{"dataset": "telescope images of galaxies (Galaxy Zoo DECaLS)", "objective": "edm", "cond_dim": 256, "mlp_ratio": 4, "fused_qkv": false, "qk_norm": false, "inner_norm": false, "patch_size": [8, 8], "width": 192, "positions": "learned", "eps": 1e-08, "lr_schedule": "cosine", "warmup_steps": 950, "weight_decay": 0.2}
Rows from block 4 of a small class-conditioned image diffusion model, named by matrix and row number. Rows with one number belong to one neuron. Each number is 128 + 24 x the weight over its row's rms, rounded and kept within 0 to 255. All counts start at 0. Numbers have three digits each.
After each neuron's rows are labels from the 100 images, of 14976 (inputs lightly noised), where the neuron reaches its highest value: "responds to" is what is common among them; "colour at peak" is the nearest of a few named colours to the mean colour under the peak. Only what is clearly more common there than usual is listed. The data: telescope images of galaxies (Galaxy Zoo DECaLS).
# fc1: MLP up (model.blocks.4.mlp.fc1.weight, 768x192), inputs 0-95
# fc2: MLP down (model.blocks.4.mlp.fc2.weight, 192x768, transposed), outputs 0-95

fc1.200:154129102088119128080139135097176124141113089127125172110122190159130150157123136134135123158129162139148100123112160197145122145150119111125166105130202172115126143123146124175141164118143156113159122141152122113125121129133095132149125120133161102153125116139148116094147137152145102128
fc2.200:114149121117134137128126114110161115126154150127132122120153255118142124093155160119147136124132125138141123142142160101152125123126141121119128129132136132108116130115141150113110165151134126127105141119150131136119137135117141116128133138126110178143160146115123139131115116107122127136
responds to: bar: no
colour at peak: brown

fc1.491:103186150151104127141117094134111135147103146171126101147117158136169128121120143127131094114107159127139076066133111133120122132146151117111097128112131077114103126190137101159103117124113140129105142174107116125153128106119127106112124103169153133113125081140145090146133126098108120096
fc2.491:148070094118092157133149137129149139122149111189130101148144111114123130124137067129107150108077081122109096107120111185128137102156119116142174125139135119143130139137126116120150137168133116128133083143101111150127122127114135101101127137152093084147108043086131135117093126161107107143
responds to: edge-on disk: yes
colour at peak: brown

fc1.646:103122146118144155132105107131089121112144108123095094127096137159091127095134098115109133086116144146131097144140097108133143129092111172139112125109069170101126118114120097202108073126097121100123147108076134139186096122121154117129075131110092127137120101117139112118078132141120137134
fc2.646:128133104114131139123145117125165151120139127146163111127143157141109128090155121114141102105127138142140139139161150067117122125116138107144139151134084128150172115111131079098092103132138125131126142110128112106173132136113137106118164156115141133118103076118091099123099119124124137142
responds to: edge-on disk: yes
colour at peak: grey; brown

fc1.291:144103081141104126104096120123106126168109101130108111123149130127118131102128152145181121128120125094118137085167113190137152095168121155167101137156185103147107097099126114161100106149152133107158110128100146089136143128106127150150165181117131113152127135176140115163148163099122106100
fc2.291:121150168164099125114140140110107128101146156147119107133154076115147141164131114146081130134116117152127110093086110083130139129147103182173150122096147118123147169128122132098139113128121126136138147129070150114133124113122135136156103077127139104114161136090124143103103108154141093128
responds to: edge-on disk: no; spiral arms: yes
colour at peak: brown; grey

fc1.26:151171100092144119123161161106107111111187135160138158124163106095130181097134135117133121130152137103173143124088153136153144166136098125165119114168127086152133151133100144161129170120146126106138120151139141146118138133104140122177139092110120126146142147120122155150120121084127120156
fc2.26:142104125161121128108145085096104109148095129125136112130087031118148116155129100104133112151125111157116123105094144142157105144131114131152131143102126118151150120134138083118144142165132107136132146135118135139147140102083115128162131105146109128129151160113143106139139130139134142131
responds to: shape: featured or disk; edge-on disk: no; spiral arms: yes
colour at peak: grey; brown

fc1.377:148108156131126093160168155169176103128160099132151140075142167144105178132132130130092146106123142102145152113115137162147141079098106118117157109149195130146143150097114165160114133147134119134149140113131193118102146114135171152130098117122121109142150121141148126150114130108106113116
fc2.377:159151128145099131125117136142131150110138118166142098151100154148115149138147151151131077115098138118080092118158168115110126120135160097099115128171126128145109183157135153144111136111117110153120145153128126131115155125150116138144131128089133123129126130116112148117084106153106129108
responds to: bulge size: small
colour at peak: grey; brown

fc1.467:122134139161195153105157141132128145113129123136160133139100105150151157127103161129137131112169144109125102145112118105173142124149135159106165136168150136138131137138136152157121151127120130156135177122131101150141157201151064151175112168128167134125114149141105171093164102126085111148
fc2.467:113109134110092106158145142142163091123115151129144137134088081144136132153138147116117120137074140090107133132087177169130125105109121111117183112131115113161119120145105135134121133138124091120155150125135154109165155093146102091131108140119164130173134124112141173075169097108068134120
responds to: spiral arms: yes
colour at peak: grey

fc1.293:141108113085158116133193123131101151128142103121093153105128148113129126095134134085105115127133122143129129141094143166143144102133107100126134108119199119102131171187100112172105091155048117126132106142125105106128122095139086106115092112084126103170130128096118116151128109169112128140
fc2.293:128166140078114116105150149113131132142099136087151133092161108081139100130141134115136119170135154158129137122121147151134120106109157140145130187142126130146125100103136092076082132079144103101122129119157155118150103103176140109138119117120147146113155163146092134122128101135086140118
responds to: edge-on disk: yes
colour at peak: grey; brown

fc1.288:163140110127119125149091095092131154141102112168092107117129136134135126139113149111157096110098128111130099104170113156119138124161136133166092148167176171153122127085124147142109108134100150080140099173082123125137119138134117111122124133128162098131134104145123163119071083080132122114
fc2.288:094116159119116120130154157114118164121169152142074137118137130117112138106151104123103153149110124140112099114079090151107104155152118125151145127086069154138136140077130118110150109125139151179165144163068126134111146131121125097138129098130115161120112091104114082116183161161113128146
responds to: edge-on disk: no; spiral arms: yes
colour at peak: brown

fc1.247:176164111105108182117131111123150148118094159113137146133114181161132120124113161111147133107132097138108120113140091120134132101111148084126105142125137191149143127081116066140075113117141114107145114132131128116200131119156114116132160144112106089119164114118112154113125151135118106107
fc2.247:113129113121102104126110130136127122144145103095110140142125157167092123130144105108108126124105138112126117170060110161120157145129125121150126111151096149146159117085136157072148107159111114172160121144090093136067131109138166111150109109092152137119115132148116105164155113121115115160
responds to: bulge size: small
colour at peak: grey; brown

fc1.688:138154117113120129163133114094081122122163132116131099098125103125135134108121135134110095138155122099132127106140151173158111110126122087131130124139174122117086141185114041143133119152094175135117115130134143125190130128157114123149116127091137144127114126134145122131112134161118151123
fc2.688:145169129110152125132129143108109152109151120128129148141149046134118159093132123117124109120118109134150118124122110027119162133129139121111152121138248128129105135099112147156131123137145116125126118111121113112123136149119144126110127119156143149132118138135122124130114121134130126131
responds to: roundness: cigar-shaped
colour at peak: brown

fc1.209:159130109103137106113150121121141128137110138163139144115098121124191122043146144120117116180140127103113085124117124174134129117101139108150153141142195108154088172150138137172103132093116127121135136121134149107126102150139131136127113074145106093100128120120127147124120092173121146105
fc2.209:120111139120123144084123109124143108129141128130159139105167083165103146206120100108139128092137151153149110134123112124137149132121109138134097085128123152148115092137121108096155148165148144155113120139134144109141156157134132133104135194156145143086133146141086108153136175071134150131
responds to: edge-on disk: yes
colour at peak: grey

fc1.540:166099113148115172104126139147123140130147114105118105133154106133146151142161159117127124129083131151172134136139153138110155125125152106118141142141118178111128129138155041161133115139154165120184118124126165116201148141123116138143133130138110129115137119162157148112170160145123112114
fc2.540:110149114108103120126151126129136131115145153104106110146100082113132110110107101112111123121075119116104133122119133129114121153120125154145115139127108166113108118146152127092143092131131155109166141122118141116142110129135137144140129144126117141118121093105137120181096105134143095134
responds to: edge-on disk: yes; roundness: cigar-shaped
colour at peak: brown

fc1.433:199141130124095131162123152131124161109088119133080124131136153139153120132139136152122133110114087120171100142191118118100135068120132140139130116106125173125139148131123151154134105159125110093179106142092106125143136129144137085121082149146165116109163097110134159078068099133169119111
fc2.433:092112118112105130170136110122109161165154097147090128107118084124100134123135102139140120156123168129066106136094106138114112185128118131126129128136132181119125122113123096096159102110125096175159158132087106133112121109138117090128164130137093108113102094144123093168207160139093107157
responds to: shape: featured or disk; edge-on disk: no; spiral arms: yes
colour at peak: brown

fc1.398:121142115161102154177153097127129098101142103103134114138137184172119170134146096134088114150103097113135147114146099131136101136127133118119115111106104107143116070128116111161108091172155121130124146100114127140130101128126129111125114095101188144183131127114127154106135138129095118144
fc2.398:150122138126145103126093143122162129135097173100174155149174158097119153150100119133139122116151118146141132134167108130156123093123115117136112141140137154141150104156115120092131170162145108147081117163128156167136134150126156159143121129151153138117111143121136145129140138125127086133
responds to: edge-on disk: no; bulge size: small
colour at peak: brown

fc1.583:121064093115100154107120125131125139090132099114095073114133175138105145137160142144135116111136090118141121113131129158111165067112123125188149077119126144146125161131114089156141081147110138132159108079149143106158111139152128090110101103082145085136120110083137138135129113131125106135
fc2.583:129183167109112118101124111135143125159119166134100092110113131079148111119087144131127139131132151125112133119134138131111077177119125129179105171132123136131119062119116175136104086095128148112156151091150147131083151139143108114113139154074118157123114130143135128126140134147125136133
responds to: edge-on disk: no; spiral arms: yes
colour at peak: grey

fc1.114:163124137151090099151116142133156141096118132110085084107120159155103150111120134139152118104073115144163100150122095121118129092163126157154151103139125076130107152115138154158137087138116126170201142100117128125088111150124153119121106108118132115119173099102114107120120105120145107149
fc2.114:087123119137077148140124120135133123161131127119102088116118140112155102135114121117101124143089147136098111156128072139121128168163129137159107145110128095131096112121128158123123095120132125088184113087128137134130163143119117111136133141133119107110068107147131149150126146121132106114
responds to: edge-on disk: no; spiral arms: yes
colour at peak: brown; grey

fc1.5:061113111097145098073155168126133092129132119147101142165154172104104122094154109106101154100131100100172136100089150167125113132108129086089107101104148104167125115170146139173143128140150143145163104128114136081113143138114152127134144132116109113185111126142133116161124119126151118193
fc2.5:176146159122154152129107125129148118103135132157125165135138231140124146159102126092164091135119139127104070103166156093122114130130138101095133133128154163124106146143164140120114125116103134110146137150109161122125108132128103146157123115073133138136161118130131118102134129150110160094
responds to: spiral arms: yes
colour at peak: brown

fc1.143:130108145157134126096122128121097110130124173147141149146131176119136112113123129159127160165188085127173111127113126146117151090119146092101140090161141149088100142097131095150164144146126117167143143096133149114141154142153141133132137134157126117133098157131165075141180123119133105121
fc2.143:140130109160153146123126139116085109106139093151136136145121108151123143150140142154122104109165144112104110111144129118123105148124118090120116171094165137100093117195105197127100131118153097105155120093125151122107112133144114123111132108148131114143142156125158172102087147130128137134
responds to: shape: featured or disk; edge-on disk: no; bulge size: small
colour at peak: brown; grey

fc1.181:154112128111114132106114113128139134190108140155127115156107114118124172121111126145135123173176138132120107126162106135132135116145150061124138116139089181126142096040155062166155136159133145079125167152131155140182160123144121109162143156152117112138121190148154120145153127114154136106
fc2.181:113144134131138133096165142128110141094138073138119100138138128147132108142151139140125126095157129111119118125113083128135139149146106079131126142113084157122156143227147199113092128110126143139135107129123133128076103124151132115168108105151142158145178172111161153123073132138116112153
responds to: shape: featured or disk; spiral arms: yes
colour at peak: brown